config.toml
train_examples = 45211
norm = "layernorm"
shared_expert = false
eps = 1e-06
epochs = 82.7
final_lr_fraction = 0.05
Rows from block 5, named by matrix and row number. Each number is 500 + 50 x the weight over its row's rms, rounded and kept within 0 to 999. All counts start at 0. Numbers have three digits each. After the name is the row's rms in percent of the matrix's.
# ada: adaLN modulation (shift, scale and gate of each sublayer stacked) (model.blocks.5.ada.weight, 1536x192), inputs 0-95
ada.701 021:545464518404307527529494506506349455516493508506433505507506590507524486475494505505521508480497511506509506492507495506507497567332506493602474524473501490453494496492475487495506510484445529495459498497320500487504493545501470506444286512472592383498335515469526501435490513565491496520
ada.702 039:473495470459608470465548525500336479501473499528499534532536465525488498497506526511464537498503498524465532475510522520558458498500531503450501503441529480474469469505497493427532535450394495487486496476431488471500500457448421528414349537491443508454379467457469538468467478372473498496
ada.703 044:514452502467886494490633532550483475510478518533504537522534504531501477477537518518494518498471503537452540488536538528521489493592528494500506533503551448504467468490465448471522518477407492450509504503509502456585499485483479532483464527510492525465485506490450502479430493443482442500
ada.704 029:481469503500428517525479499501249467521501503499490499499499501499511498487495498499508504502502499499519499471513501499499497474500499500569495517429494501466497502486479483502499499501418576491422506507184495498534498500507467499406390499417501452507401495462516500384508512574504486512
ada.705 035:558483500472503402381493522501257419527491502525494528523516518531546472490503533511448505494501501550472504460556504525516496515596522494586502501506545467483478486485455493469525521472377483444476506459347498436589499491493445528438413555477461503481414557466495508398402563394477500499
ada.706 040:522463515411717501489549535578613483503463513528480526528534521508509489437569533544519515497453554538432515517554546533509496426566533469483565541526547472509490457454454468458524520496466492455507513504632502477581453490498467523521393529534488599451420529497492503504457502472483436501
ada.707 029:488510502533412515681502488478732515477509495486499488484474498487488515508502496496501460507503487479510473526484503488463499507374489503467500500499475531523506506501523513557486483511563500517556496517802501522416501517503541482553623461520521503520596492543502501578533495557517501500
ada.708 024:486515494505683459497519497498643499499504497497501497497497492497494504512558497495446498505505496497477497515496548497498496502542497508509492495506496503508489502514506498500497497505450402499506471501785493500497503490495495497518528499523464614504501493506478493505485509356506492497
ada.709 045:461549470541161472484486488372390518501517499486509483492481432464442499551457479447450500503515497472512500507448457489493499522374492511526474402492493507490500501532565501526486500498622498500510481497458499501359500500497519499466508476505496460503529408501494518504504506464501552497
ada.710 018:501460526372456488495494515505411447521460518516493518519523532524512474473504509510501538486478526519497537489524504515537493495505518491603507601482516480477486479479468483441517527456455494471407499486203489476517490490490409516451305516450499504463357502430496548415482498555430481509
ada.711 047:509502509494506529628500500499739558473498500500501500500499501499465500499517499500498499501494499498499500504480517500498503477485500495346499493499500508521505499441540510508499500509683500516568506521678508523436498511502522499630584479502507507503576465511499512599537426504501498501
ada.712 024:519514493627640484461546491474590510496515489490511492490490477491488516523491479479469462528511478488500489522441494490457503521559490527464492429523500507515503512534516505543489490517577487504547485501630499506499513501501625490579791437548498493526771509552499480564491527458524503486
ada.713 036:492530486557466498537499467452615549469534460467518472463464495464424510516500480494491474521504475459506469509443499474451501498413471507403501454519491537539502514505539523551475453527592492508566497509713495520349507497505561467553643447539496501523615426548500497615531490498530500489
ada.714 044:594466560430683515518479520627608497503464531525497522522523628519605476432525516549563499488489521541491508498548528521516507499645521437524572570510502487493499490444445499478522503501466497499493533501507503499669496499502472518522460516492498563487436638469504510495500499510482485502
ada.715 075:464552484557165483501412464406444507480535466468497456471467503466502524560451489459499475525528477469524445538493471471464542565298464541603451466500442547499550555585560524540468453528520515511505440496488488510431523517513512468435519488499557450539518491519544473511530594498533546494
ada.716 025:526522507526492488500505486492655517479504494486500466468461509490504506505516493487490451512493499491487472547499511486447523531487473499506498497580442504537508498500518505539482493547611496502567496510811502507500499509521540482537638467609513512514605507547498489616510503466531497484
ada.717 034:503488516422496513518522503545361496499493501507485503502502527505505498489518531522530524473489502511439502518561512504501502503462505491611506588496518499496499478483498498420511506466324532499455502509422508500579495504501387521314301520496544518441304523433512508434501487503466492502
ada.718 045:563503535501618642570505498508736542494502499499500498498496569494518519495502500500587481500497500499498490524500499499483568503581498500488551501571500514530543501482507513527498491549517509525527566591710500534500499567543536498545571494533557513514534577513591489567530514605514490500
ada.719 032:476544489515370511549483446478436560447528444456523451455442484449473541541450447489488498505521475454551446560427436458446500501449451521429443479439467562490531528536573540533452451529584524533497494501407504557417520510512499445479485477506500457522482476502500505518571491596517569497
ada.720 038:520479519440560470474553523526329488526480505518500516513533500527548497497501515500501520483498502522477531486537503524539497499528520501610500580447501490438497494502489493459520507474424507493439495497220495487575499490493432522388367533471519501477423609432489501366490522497462495502
ada.721 027:400516428669501492463522493460476530499536492492511496493494351491383507539461486444489498506514500490527496512421406495496491502450493520318496382477497504497503520550519505542494495504516512508509481500491471506418501497497583494490671493524479481516676388529496493519505473478522502498
ada.722 023:413539489518283531555455480505611531492502498493541460489446431491442530501486481459503493504499486477594498513428488473497500495432485505298499427506417502521501498501542507548479501525765510539517505516521496526409499500499552479664576490543499448520594419516510497526566484529506508506
ada.723 030:459499516507394612635409499493772508492512500499477499499489496498502502500505500498572496502491500498500492531498500499486512500403499498500501508523457526548505502501511500521497482532510517504515499574693498505468495510539533499586604500505559506506571499519571470566516522679510496509
ada.724 041:447491496580483576539487490481626497500529502486497491486478456492441500494503474489522484504495500469567498498428451489488495461441494496328523458524468499526495534493495494561490498531564489522516504515612500498359496496507591490578646482511498517544622407549501489573526424644535488502
ada.725 049:418500468612392505504372490480514503500540498482500471496491437492444504504451470458502499511551499490594487427459455492499480435447485506392501423540448505507500533504504501564490473519571495502496494499484491501431504486501609491571665498493434480564698376538503485508514451605532505499
ada.726 024:515498512533503496548501501498790496501500500501495500501500515501507502501501502498507500501500498501493500508501508501500510520499501505559498505519501499535501501504503496515500498504484505497501494502751500498490503503497565501541779502503520500502699526521498461506494532604503498500
ada.727 030:491590502524284493506502482471616582444525498484501481483486487457478500525498499486476462517497499481495478550483499485480500505411472503439499435517503518524501512502568509563485501501654501505579496502664503528422500508494517473578561468592501496503552437543496504635533497481509502500
ada.728 053:443570499502272545574487476479496572487522480473532472472479500473485540544442489483549492501518496482535477527472455477477514505336470498437445469463473558495538501516579556508474481501566591557494513526450509548436507541507503472510501481485561434512500416499545506507560484595500552506
ada.729 022:505466487610567479459516502489602461496500499502489502501502492503502490495532503501498500500497500503489502453498519502500476434520502497485523463531512485520495500489481471510502501494474418477508493498709492468492501490498599502544747498499397540492755487538492484515476496473500462494
ada.730 035:485405533446822579603628504563703504498492511506496521506506507502499501427558505537548508486472507507488514519504573505503468411517506477418536563494520497504491484437502469489502506497493524501498508551580508500499487505502485507507478512513528603488475497493510493509498404570496384514
ada.731 028:505518499378552501502556501513400545490483502501520503501501496501490495491507503517484500495478502501494503504500508501504494484508501475365497498500506497505495478483500503470502508501582495499514509501354522501500485496494431501492246498513473510482286480479490578535503445440485495501
ada.732 020:571469518404796579495500511573534507516468512513511512513511588510523479404611507583551509484457525540488511487518497512512505454655512444486554509493517487474490482428413492475512513488464495492474549483496502489632482491494477511511408512481490618460400534474500510478490498498480467504
ada.733 013:563467505503507581561467500526475490522502505500499499500500504500495496455501498503563500498508500500553500413498506500500490385557500488416509505507483498512496501403484492508500499501519500504496548521319496500538499490504522500557518499455492509510527488507571547501526480675501493524
ada.734 025:529541491591277509494454472444519565488545485461507456461474507462496519518465470460489442539506492470539453522471430469465526503470454506485503465554455532510526565517513546591469464570588486564534521505537500533465508527538575464526619455534502484567627496558512484561558496500555533484
ada.735 052:537407543445731506497553528576548457537473565527462530532533538535559475426512521517515524482493525534487537471557537529531501495602528475604534578504514469490499485449444479478522521496419499488478502500473501486636500501502488524470474525486522525488484584467501496444470520535474476501
ada.736 047:411549478525356477505474490473336539494516487486500475486481418481458533584411499437501501517506491474510497504470433486497499510396488518495430434447487517478504506592539510502484491500496534527493495501312498510430505500499500492476470502495515399503485426500506498494521501511503542502
ada.737 042:496558495542119489477371463430438505499543489470499454475465500462506526539419498457484482521521482468510449526488442467471500528441470561616477473518416549505509528542535519558460469529506498499510493497474471504461521499504526470502534451509497433538534496518513497508514571524514549497
ada.738 019:495523492505501464478516498482635508487502495498502498498497488497483505514516501496435499512499493498481497527497518498496501506493498508524579479532504499540497501518521501499497497502611478486556472496686495500499501491491523498520639499597489516499621495507467491585489515386503492486
ada.739 033:375500434556455421427501498453287482506509498498501498498498381498411501544468497489427497504519497497506498486493476498498426500398498527500477484457498499489483511565500492507498498502457488495491411451304497490445507451491508498403506499489456463504508377505453493468479497459507501496
ada.740 038:489478499498534496365471516514384480597494529512499520516514461525497462482496505500477518498488511527499517463512472513507494477634512490535510500506515444472468498476423477489508510481472488488440500468310501486589480474493504515478493522475445502496492495487488505399476498503490491509
ada.741 026:469439498506613532518497514566434435550501515510490521514524490528495495475499502500548527480507503519514517417543497512538486457573510500488506522496499496499493502482400483486512509483289509493403498503326493482595501494500503513493490536416501503504481494476515494374481499574490493519
ada.742 038:514502497557379484497342498500557419500518499498466498498498596498572501501509498498498491511557487498501498455499515498496511515540498504634502492618500501540500521500475497505498498512443428489508496499622495497517502500515540498545628498504496517525624549527570461508496599482509499486
ada.743 024:420506483585361497515501484445539487447557483485488484482482460483456525567494489468494493541530464482510479503482493485471488507330484554506451490508495506550499548576548485530478469513462500492522453503692490502429527491503548485482578486523512497534576474557501426536482559506555501471
ada.744 063:486598496502238499501438461444379549452525454464537461458457494457489531574451485455498491520509482460508468530481447464475499504437459521465447417483498536494515514572563541505467472499600524519500500497447493524440506499499501462500470464505499443500474489501499510528526493493506556482
ada.745 027:502496502402739497484552538550463491531416508541495549536524494539505501498501528500491547502487499537478539495542557530522500502569533462500501574457519495435496450499498491413534534501482500498478497498372517498623499497499410531498325559486502499479378503408495535427490502458465498556
ada.746 018:545450573418675655614474508549588475519486512508477507509509594510558487449507504523633507471494513509515509509512506509515518475509509469491532579514500487512499494450457490491509508500448536548474558568502484488521486591521467509523415513478608519499340614480610502478507526684493484515
ada.747 027:538441524419627557523498511615487431545451530524488510540529541525556491471495508565578519490507501520506531440513495512556500497591524498546505570497500494493495485461443492457514540491389504500425522503345501493562497506514475514483445526451542497501424626460544521386486543638475496508
ada.748 017:487487467429546457432495513497463474551484534509472558515524449518474455422559501546465504497493540513492525487526513508524425429578509496483640487482606443483461479421464494473513548481501426474487472432460500477593463456451473509490453508503414647464449441480416553474462419431482473499
ada.749 057:503518489421493426447514498507260503499494498499528512499518497500497502521490505502478520488505499500475516498509498498527498518510498502512430495436519502464501481523502507439500522440450568504471502465308501499527501496477403498421326505477479480461344492449493531436493500391460520498
ada.750 039:454591499524298520540466481433512531500522475486508470481459484484454515573442498491511501498510474477550486527459436485494499511359492501412501446499466523505499512543539521528481480500584516534494503507494498514346510500506529491511522490495510488520523439514517500538515477578517535502
ada.751 017:515542503496415534518503494489487595485496492495566495494492504484501519523483501499541489511490503493526494586500422495483538552457492497478494500486485515482522501526560538535494497558614517575522506514492511545476503546521589491537564477548564487506574506495504507592549503606503511498
ada.752 023:510497544372504520586521504553554496495480503505487504505505564504528498485527512508597505495476510506476504523521550505510502506501505484572498660502489498519499482491498499481504504496417556498491504513528500498514494503499416505500278503525569527484279530477518501482497504593482493506
ada.753 022:422456497475641453440537512500450471505482511512490516513512418513498488486503513509468514486458505512461510498512504512520438506478513493523505500462536441468420477509482387467511511479379490456498466457461511386514460443443463514403442548499473508463453476477460502478340480444481414501
ada.754 034:500494500477798482442642530518459472514463504542500564520520491533501479486520527519474507494473514543425542494525543529515484490600533496493515514499517471476484465493472464431534513453376500464506502499454544468580481494473450538462402534525469527444421501470466508479455475390487458505
ada.755 068:539426580421711561579573523621588473502460548526466532524526563529566492425578512558575528468474515533474536507538597523522500496624522430502504586498507482499499461432475483468521504476455501501488539513508524495580482503501469519502477524486515525485474610480512503483492503571471461519
ada.756 027:513499500494521501442484502505210500520495504502515502502502494502498487487487501506464502497492502502499504446501487502502493461526502491448493498497506497472488495473484502499502506501537479497464509484172508500516491497499499502444457500443456464497455489496497533402503475430497499500
ada.757 038:561484517452592497497504523581604432531478550518452518514514569536583489448529504529486502499483502531490511510579590520502500503545512499629512592510508480509492477464440494485511502500466457485505486497530505491645492489495480513494498516512501569494498556493499497476494509504499479503
ada.758 030:502530515487017504509473499446510505501500499499497498499499524499517503504494500499505499499496501500502499522500495499500512513303499499533499501499457535496516500492540510504499500502560509513499502505487500511366502514502497499495497499508529461500495496496505505504531503570498517502
ada.759 024:495508438656423493447438484425476495494526493481502491484478399493472507513480480453459483513508491474505487499418466484489495501509474510397490288508502502503498508517505500548493491503517473497507495498513501500357508491499591493558685492501439492512699440553499491522487509457521505491
ada.760 071:479566481551101447475373471408449503452534463470499455469473497467499513551461494465464479513518480471507454538491465472476514546350473533571460458500471542505520534550551533526469471514523495501513468479503487515443501502501512471499523467517498470516539479520505500521523529464516555484
ada.761 020:477516457631502448326506496350443509494525496496498496496481411494457501537481490454417444518495496493488491506485468496493486499495494519501494374499508494504491518553512492559494477505536428483530446470596494494486501458472561495450650489531403486501670445567439475535480499361540494457
ada.762 028:487493495497554414360537501502320500549498502501500520501507482500485490481518500503384518498481501500490501491501518501501472466514501494470513499461557473446483498478496482505501514505528474445521501430234501496524490457458506501428466499501434521489445460470398507489493427317501493505
ada.763 032:486503509472465534643482502505780535484491501502504502502502511502503500482532503506547502495489503502496503509503531502503507476439502472384520503495501505512506490437512519491502503495609504510520516510713503516442491514498490502601556494503505525493534486494501530559542416644491503503
ada.764 041:501500503529544574515496500500735544496520500498500499500493501500500505489501493478523460501496500495544500533475480500489508496500500500457558501603461501573503522474510502570500492552557510516520506547624499519495499522539597499583596500539521501559586506552499485560508488652527499499
ada.765 019:472496444501706548524500504533290499503494503504601504504504446504478497501489502504566504490558504503534504442503491504505498451559504494353428506493490504494510496490494508494504504493468523527466543503387501501503509518513503504507451503441503490498494507490535510468506476488491528503
ada.766 034:460479505563500544529450503489744498503535503503475503503503500502475497494506496493509502498481503502509502531495503503489499501448503493458541504562502497544499498489497494549502496523567488501521487532702505500475497459503564502594696502511534516514646440562495462560502464622527482523
ada.767 032:522450477477655470451593527504441440512477505528487528534537493552525484452501555506468516492493505535468506466585532523508482494569527496529505563489513456471485494494432487479521506466362467472482489467423500480644493483493463512406452529469475501490451561471484505371443492464483483503
ada.768 067:557519561500521571587500467537686537465551473465508467465464583466558556524498474485573468532533479470537464518488495466463572521534464503500491540561464559564565543509542547559466460554514527547546553581670500557524539558564557466557516472522574498560501581569580462583553535570559524499
ada.769 027:392495418613417441445500501456489477515499501501499501501501389501380472499501501502452501498496501501498501475501501501501393444399501508455524419497501457499429497513485458496501501497502436458503416435578500453351485428447527501500656501504395501496644362533429502513459422467500473501
ada.770 042:499463499350497499460500556527502498562403544548501546555573499550499437416499529526498535457439574558490558500537499549553470459498547452500542525479527447458466431416444480443559569469504500480462499472328500476571437487466446545499454529499464505442469484387480579445487446493414469564
ada.771 055:515499536331548525551501500544728516490498500500499500500500547500515499495518500509516500499488500500494500523501507500500507500502500460484501549501500499534503498476499499499500500500511500500544515528838500500527499502500488500596470500550501514499443511500500500654502500500499499500
ada.772 062:486503451785482501502500489401503501499561496492500488486477473490451504526500492480501495529509474479505482500456500490485500500476489553497500406500499503523500535562507500552490478514500500501530496501668461501349505500500590495501623499525500500517610489604501466550501499501575501471
ada.773 049:445501437733479453449500499401471487500533499500500500500500412500431500514500500491443500513501499499500499500494500500500465500460500540498500401498503494500476510552502469518499499501486465466522443480653486482425500466489565500464636500520458500501625443587464472508465499458540484499
ada.774 047:502499506731518518506500480502555499501572500480500483485474507492507508498500473473514484520539492479561482500476489480475502500512479506500500479551484506529508563490499500604478471540500501501505505508567500500498525503536668482546667491498506499576638509619514453506502511542574499500
ada.775 018:618514619392506591573500498544684554496506498498501498498498628498605521504498498498549498504505498498503498503498498498498598520567498502506500519516498557511579505502529552507498498514600523547506579577585499573564507586542507498580504497508591499508503632507559498575566519529506521498
ada.776 022:498517515173490520585500501512694507496500500501497501501501513501498512514503501500497501500497501501496501501500503501501499499491501500500497552500501503504502499527534501498501501499499515497504497499679500499499498497497450501499368501504499503497341497501498499536499497497500505500
ada.777 082:511500500680516520513500474451539503499579494472501478471472505478502518511487465442516467548537468470555468500457475473460515507519468548504500451575483517557517565508503508596471463552504500514545507523605493517471531516537645474533665480512515495572644520619522433539515524546587507494
ada.778 048:495423501502521501501501503500698460517501515501448499504500501504501471391521499499501499497466510508501499501507509503499498465499499479501560535501499475501482501414425465501501499502474472468500499502714500477503475499502502499538585499501501548502547501502502499501479501510502444507
ada.779 037:428529403686484435466500496391405501497548489496503497495495424497408505573500498487457500524508492494498495501487500496497480500425496573500494413499500500504497512616526500509495496501464495494511440488630449500375509466499504496436545500518471500502540424582485467528486500439537501478
ada.780 062:432446429670466434429494515447505430533505524515462515517515421518437450454523501500441503494476507510501512472499521515510426460449516503481536461500517438503429501480438431506515512478481432432502434436583488434459462426449534516500638515493413531489640412529431500500440434466505453502
ada.781 085:444465471377493448462500548499510447521429534544467551546555455543461428433555538554459532452437545552442550485539560545549434449457546453471525503459553436486437436459443450423549553433474466440493452445526500440508433441433411543490471536497427562419476430440439539476446431438429454514
ada.782 045:562551556252501533588500501560549543450494501501508501501501575501540509496503501501504500499494501501499501532501505501501556504502501494486472500500500539500547494492539553496501501499521547538502565530582504542510496547499439501507349500500553502497332542498527503545545495497496522500
ada.783 102:525512504646508539544496453485511518483580476451520450452449525464516550533455450439547457547572464448579450500442452452453538524526448551502484459570449544552541569506525533587453445561506519541524536546525486537463556537564610455530598462499546466583583544591552443513538543576576532486
ada.784 073:589500590394607565590519500564692513464497500500500500500500608500581520497501500500564500500499500500500500516501503500500570524570500486510500547547500530572546499479511536498500500506504517520557565575745510537575501559543493500549484497526571500500470606496552499566526535521497504500
ada.785 041:498517490382491454480506504499391498501468502504498506502504490502481494496511512520455501490480503502427504499501527504512491498469506495491499499459518495495489461499497498430506514469501498494500490471493500495500478486451364505456308501500480502442342470452459543500491476373458497501
ada.786 062:529500508607559539547500463501632516480572482462500466462460534463516539513500463483534468545538475462532457500476500461463543505534462514501500487576482537602536551500520523582461457563500500520581523558733500532506542527553607462564594471530531500568567544614542444603527537526577501494
ada.787 026:593523590428534567596500498541578566455497500500509500498498615494604562506500500501581500499525500500499500500500501500494610523569500496500466500536472588508609497499575577497500494503529560570500587606565500586515542580572490498550479491503610499515484619496590502527587537526498541500
ada.788 051:589497593305578571587500500588675499490499500500500500500500614500585500489507500500565500500501500500501500499500512500500562501580500458503500585535500511531539500429497527501500500504498513505519571552676523521615502550528497500554467500500558506502451604501543497523521515513500500500
ada.789 060:533501522665564550526500487502518501500553499485501484484482538497542523501467478457549487529551484489584483500490461486475535506565482518533499502577475524522530549501501516580484472550499501531497539538496500525503542536564642486525642489495545493580621558567552447498526552613554510500
ada.790 043:499498500668528516530500477501597499487583486476498481474475500480499524505502475495526481519540482477520473500477502476479503499497474510499501496561495518594507549498502499570477470546498499502550499535744498499480532506530617476536621492517503502550580501618523454566500513528572498493
ada.791 045:602498612497586567545501501554516505501496501501499501501501607501632516496501501501570501498505500501505501500502501501501576552597501484663501614547488520501543498480498520498501501500495533534478566557363520527622512568558499501508489500494604500517490658470565463388528591596494517500
ada.792 074:447494472388411458464499532499402483517432519534497528537536454526459454480507532539463539450456539531462537499522513533548449460442537480471504499402524460431457447495480472426535546441500491466451463445325500462487452453434386534449387531476448509427402430407449564445468444446426480517
ada.793 063:527496529709501538523500491496501500500556500487500487488486524500544509499457484441542492514557468489586484500481458489481526520535483534577500515542471509500518555493500502573485473524494503514478527521397500509504530528546638491505665500457539478576650553557534440446513545595548509500
ada.794 068:582500601374540601610500500598675538468498500500500500500500619500596523496500500500599499500500500500507500514500500500500579503573500477503500574533485551519568500477504558500500500516513535556500591580550509560578509576564500500573462482500577500505447601497582499530564524596500529500
ada.795 015:581504515550522560546500496501532512498567497496503496495496607496582564520499494498573496513626481497559496502498499496493602556576496503525500501576476562537574551500506539552496484541504503569505583574516500538504594573614585496521556492504599500614540649539620474521549602582543540481
ada.796 089:490498498356508450483531530516524488500446514533480535531532495519490465476571535557448524469433526534403532500544573532529469480475535454486507519467552464499465441499492470427531534453490488451511478467620504462539454462438390531492387525517459548427392469450443518521460462389446464500
ada.797 053:439500428637500391391500501432271451515500500501496504500501400507434482504500501500413504500500500500469500500500500501501437500460500527524500471477517450481438499535489442474500500466436472442491411426384489435485499436453480503397494511499439500473511433498421500415430500405498482500
ada.798 055:500502466767489501486500482418406501500568495481500484477477466494482517533463477428501489541548470475550477500453467481475501520498476579547497450517481508500503557544508503574478470524500502506498498501457481504418529502518637484494644493498507480554663501583507456498502522520573506498
ada.799 039:468492488313500464468499527501512487510425518528496534532535467516471430440563514557457508468413544527433534499515541527530435452487532448415525502469558444494450444481461466439532545455499478448499469448600500455503435446429395527500432511499411543413418415458432544502466414419450461503
ada.800 042:499500494261500484501500501532608499500485501501499501501501498501492497499540500541487500499473503501443501500500536501500493499485501462459501497500501497500495478502499498473501501499502497493518495496765500498500488492476412501526382500520482513463386481499475514593496477445483497500
ada.801 025:579533551498521572554501471504566582482555476470519472471470577465546575541489482481546475545546480474540468526488478471460586542537470516509495502565476573549576555517572561581469471576581531561561556581562500580504557584581590470537505471554592495570509595567570476631571561567570537490
ada.802 034:501498508186499500495500509514543499501449506509500510510510500508500488475501509515496502478469511511483511500513500509508500500501510457498501522482502496443499462466494500464510515484521499499495500496419537499529481500497369509500280500498499500469290500422497541495500486485447499505
ada.803 037:501500500308525482498519522509500499500418500528500529522526500505500475484569531563493515472444517532381522500546581526520496500503527444503500525489535485500488421498499495388524528462486500470500500495641500483548474490456331522500408510501484534408422499423472522500483499401420495500
ada.804 089:524500517638501554543467474501587502500556495473504472475472531483532523500468465457555473528548478473591471500468461474467534509538472522502500500576457529535532557493500521585474466555514503536499533541514497530486539536559631474566648475492539482579633545579550451500536533612560517500
ada.805 042:564523580266499538548512500532563583486487500500500501500500558500533499488503500504499500497478502500498501554501501500500536499499500458475502534500500517501529491468539537496501501500630528528531540517552542540522495545500425500531318500557538503496312528459499515619537492500493498500
ada.806 130:499469500428493477454500543513398460542433535542485536545543494549500458464499541523492541448477527544481540480548499543543480500500543472528507553450514459411471454476452473435542541449459500479394486462255507468550463479469427543428434539426488499457457498391478537343468488495425486530
ada.807 023:541475587303553541631499504566687483501474505504497503504504623504568490455510501508558501486493503505500504495509513504503516496572504471499503550499500493498498482424469495474504503495494504496498560508710499495572493499498474504518465501486532509495425591467514501481498498500464495502
ada.808 053:516504500728500511500500476443443513500559493475509477474471500486500540542438479429511481544534474476557472500469441476467528537513471566555494485529470524499524555545515515575472468551502504534499501519390500529466544530545613476499603487500538460558607534559527461500519546548566518500
ada.809 023:501474502693501501501501500501499486500500500500498500500500501500501500500500500491501500498500500500531500500501500500500501501501500499562500502519500500498501509500485500543500500499499501501498501501471500501501500501501614500489681500484502500525641502525501428476500501605515501500
ada.810 006:502500525641422565660500500511502504501488500500503500500500564500505502497497500501589501487500502500507501500501497500500504500450500490496500617470498505491504490477503505480500501499507508535450506523305501506495501507553445500503441499475630498498432520455591512431509496790480503503
ada.811 015:622498571572578578522500499525502513500503500499501499499499589499593506499498498499569499501524499499572499498499490499499576510632499500515500522549497532500568506448499534536499499519551503548496596554458500554562525595591603499569584499494580498562592640503567498495562533601504518500
ada.812 076:536536506617500522502500464497403536492563472462532462461460514471520556577418467425516473554569457463567464507462423463462542553530459578551470488528459547499541563565542539569460457555503523552499524528290500545499564540555587464491523475500550436576534548541542467476530566542560547486
ada.813 023:520438508398607502501501508502569451500493513505450521502510512507519468407569500500501500501449499518437500500527563505500506508528503492529535515513523461502489481444441449477500500502494492446502503505726500470591488501506481502502504500501504551491505531502485496499466517476492449500
ada.814 037:599502564501560582559500471520589540480543483473500473472457579482567566509486484490568481518544479470533469503496468474457602551574477496502501523567463570532584540485526559559467463567514523572517578592583501573535550584597565475547532469501604482572519627536592479544564549569542533501
ada.815 015:498499500644490499502500504502535502502489503504497504504504499504500496493502504504498503492489504504496504500504503504504497496475504492494502503493503497573498491504509498491504504494514500497552498497998501498473493499495483504499483503525498502490485496524497506616500488499490497494
ada.816 025:574484570207583527501500499565499500500495499499501499499499536499593501475498499499508499500504499499503499499500498499499517502596499481516500643506499501499502503450471501501499499502493501502469525503273529501683503508507504499500440499485520499504449596450506499409501512539497501499
ada.817 080:434507415696473449460500496398496503498534496496501496495495421495410504518500498490452498517502498494500495501476500496497458500435496543471499379501500501526476514548510491536496496508502471483556443483672461491376502455487565496500607499545441500504597410598461492592490488458548494496
ada.818 100:447458460486481427418500548483421443551448540547470546547549432550456431453514537523435542457452529543462544479525515547544423466463547490500539499441547423436423452486438436445547547443477456433460438419394500428500440432430448547449488546473422524434498424441419538422433446444443455515
ada.819 038:499497500332412499499500501501416496501431501501499501502502499501500493494500500501499500487491519501500504499501500501512499491500501491475501501430500497429499473489490499465501521490518499499475499487157509498508484499489420501499357501496498500476398479396498595473498470499442499507
ada.820 086:510499530320512500538500509560665500489456504512500514513512531500504485457570509567499500477457526512445513500522555510509500479507515420437506524504521500502500460432498500462512520487516500488530509500724516500533470500485422509572407500512490547458409501481484534603500463458460493500
ada.821 079:564488587276557527509500509598527499501437507509499508510510562506585495467503511517516502482483510516493510499554503510505526500566510443515504618503500499477504468455486499452509511498500517499470541506380549499655494521501409509514366501497531503490382571392505518460500501507443499519
ada.822 064:500500500612523513519500485498651500499558495486500492484481500484500509500501485495512482530502496487519480500481501486471501500499484507497501463565500503594500537500501500569486479541502500500579500526816484502488508500519607485571623493553500502535586500612511459635501500524573499500
ada.823 023:553496532442539505502500501525341499500483501501500500501500536501560500492499500500510500499501500501502501500503499501500507507569500492550500546504499501479503498463487501491501500500482501502460516504057501502600502503508477501494453500461512499502476569434506500321501519508460502501
ada.824 059:519495548421504500499500501511405495501498501501498501501501516501560498496498501501500501498499501501499501499517501501501519523509501498599491624501501498458499498523493498476501501499481529498410500499151527498603498505499435501421380501481539492498407561412505501338498542500497498501
ada.825 074:447459470389490464474500543500589461527434536548469546547546456534454437425566536572455523455422545544450544492536555545537433439457551444442546501478545446501440442434448453450546549459501450442501458452642500450499434441438439542502503530502425567433502417460435563506460417451446451516
ada.826 024:501503494484431450468500500490220502500493499500501500500500474500489500502499500500469500500500500500490500500500500500500480501484500500497499492421500500456499492502502501484500500477508500499484481464202500500500496490481469500368452499453487499486480457465481534396493487452488502499
ada.827 023:502496523185501503539500502566515499500453502502499502503502521502511497471501503511502502475490504504498502500508501502502500499506502467500501565498501499497499473465493500454503503493500518500488501500482500499522497500500366502500308501495501501477290506413500503473500499501450499501
ada.828 020:517530527449503571554502502501464556501496502502496502502502567502518535543471502502541502497496501502493502501502496502502564523500502500527499503499502537501544496592520559494502502496484586591498512543256500538503510586501488502473320502501608476495304594491607498478506597569495501501
ada.829 051:499544497418471486499516498492333500500507497498500498498498499499499510559490499493495499506516496498478498500499497498499501514470498526522463498445499503476501506597530500468498497490468514500494496500352500500499509500494391498399332500501501490494350500464500492481500512462505508498
ada.830 054:570497574388560555525500501597512500501480501501500501501501583501597500487493501501563500494500501501509501500506499501500544505598501478513500629501488503487531495453496516492501501499500533528426557525240515515668500543528491501509438500463550496500445589419550501388522519584484507504
ada.831 053:436496462495466418396500516478295475530474501513492524512531420512461463497501509501425522496469506516474517499501501512525436498445511499505501500422542444442445483522490454461515529455462498452474421426256500451500476438435444513403453525496439501447463420452428501438448483431478481507
ada.832 076:442502416713475476448481487416461501510548499487503487487486419490427501519485479467481489531518496482530487494460474486488463496476485554494508401499498501501481537533502492562487487518501461501503455483502465496408507471500612487497671497503451496526655432585488490519495499499558500500
ada.833 036:454513439598426483478500502433291496501492501502505502502502434502453495558460502486486503494495501502494502499500468502503483496438502551498493441448502495464493496621499495488502502484491498496461473476219486494394493490482476502425458503494495462488464439482491503453495487495496496500
ada.834 043:503501500411554500537500499500639501471502499499501499499499516499501502501540499499500499502500499499466499505499541499499501501502499500500500499504499501534501499500507501496499499503502500501574501510919500501501502501502468499532485499549500527494472501502501499627501501469501501498
ada.835 054:488501499339492496499500500499618500500470500500500502500502499500487486481568500565497500484463524500450503500500555500505491465478503447393500499490516500500499462461501500470504513490518500494553499499814500500491471492474417500542469500514472540452457459494483542615500441431472500500
ada.836 050:522500537660513545549494499508652501500520500499500499499499538499534502489500499499534499500501499499531499500499500499492524501525499496500500522568499507538515518455501502553499496523501502507500527534675500510507501525539612499564672499499533500551643550560533445505518518574538501500
ada.837 020:616530565506575562525501469511520599470524476484503483471453565450569570556502499495537496530519474473520481504473496479452609546599482500534482514566498578506591530511575545547469478562544511551550566559548518583546565595560545481516525477520598489548521622509543483609572581549540543499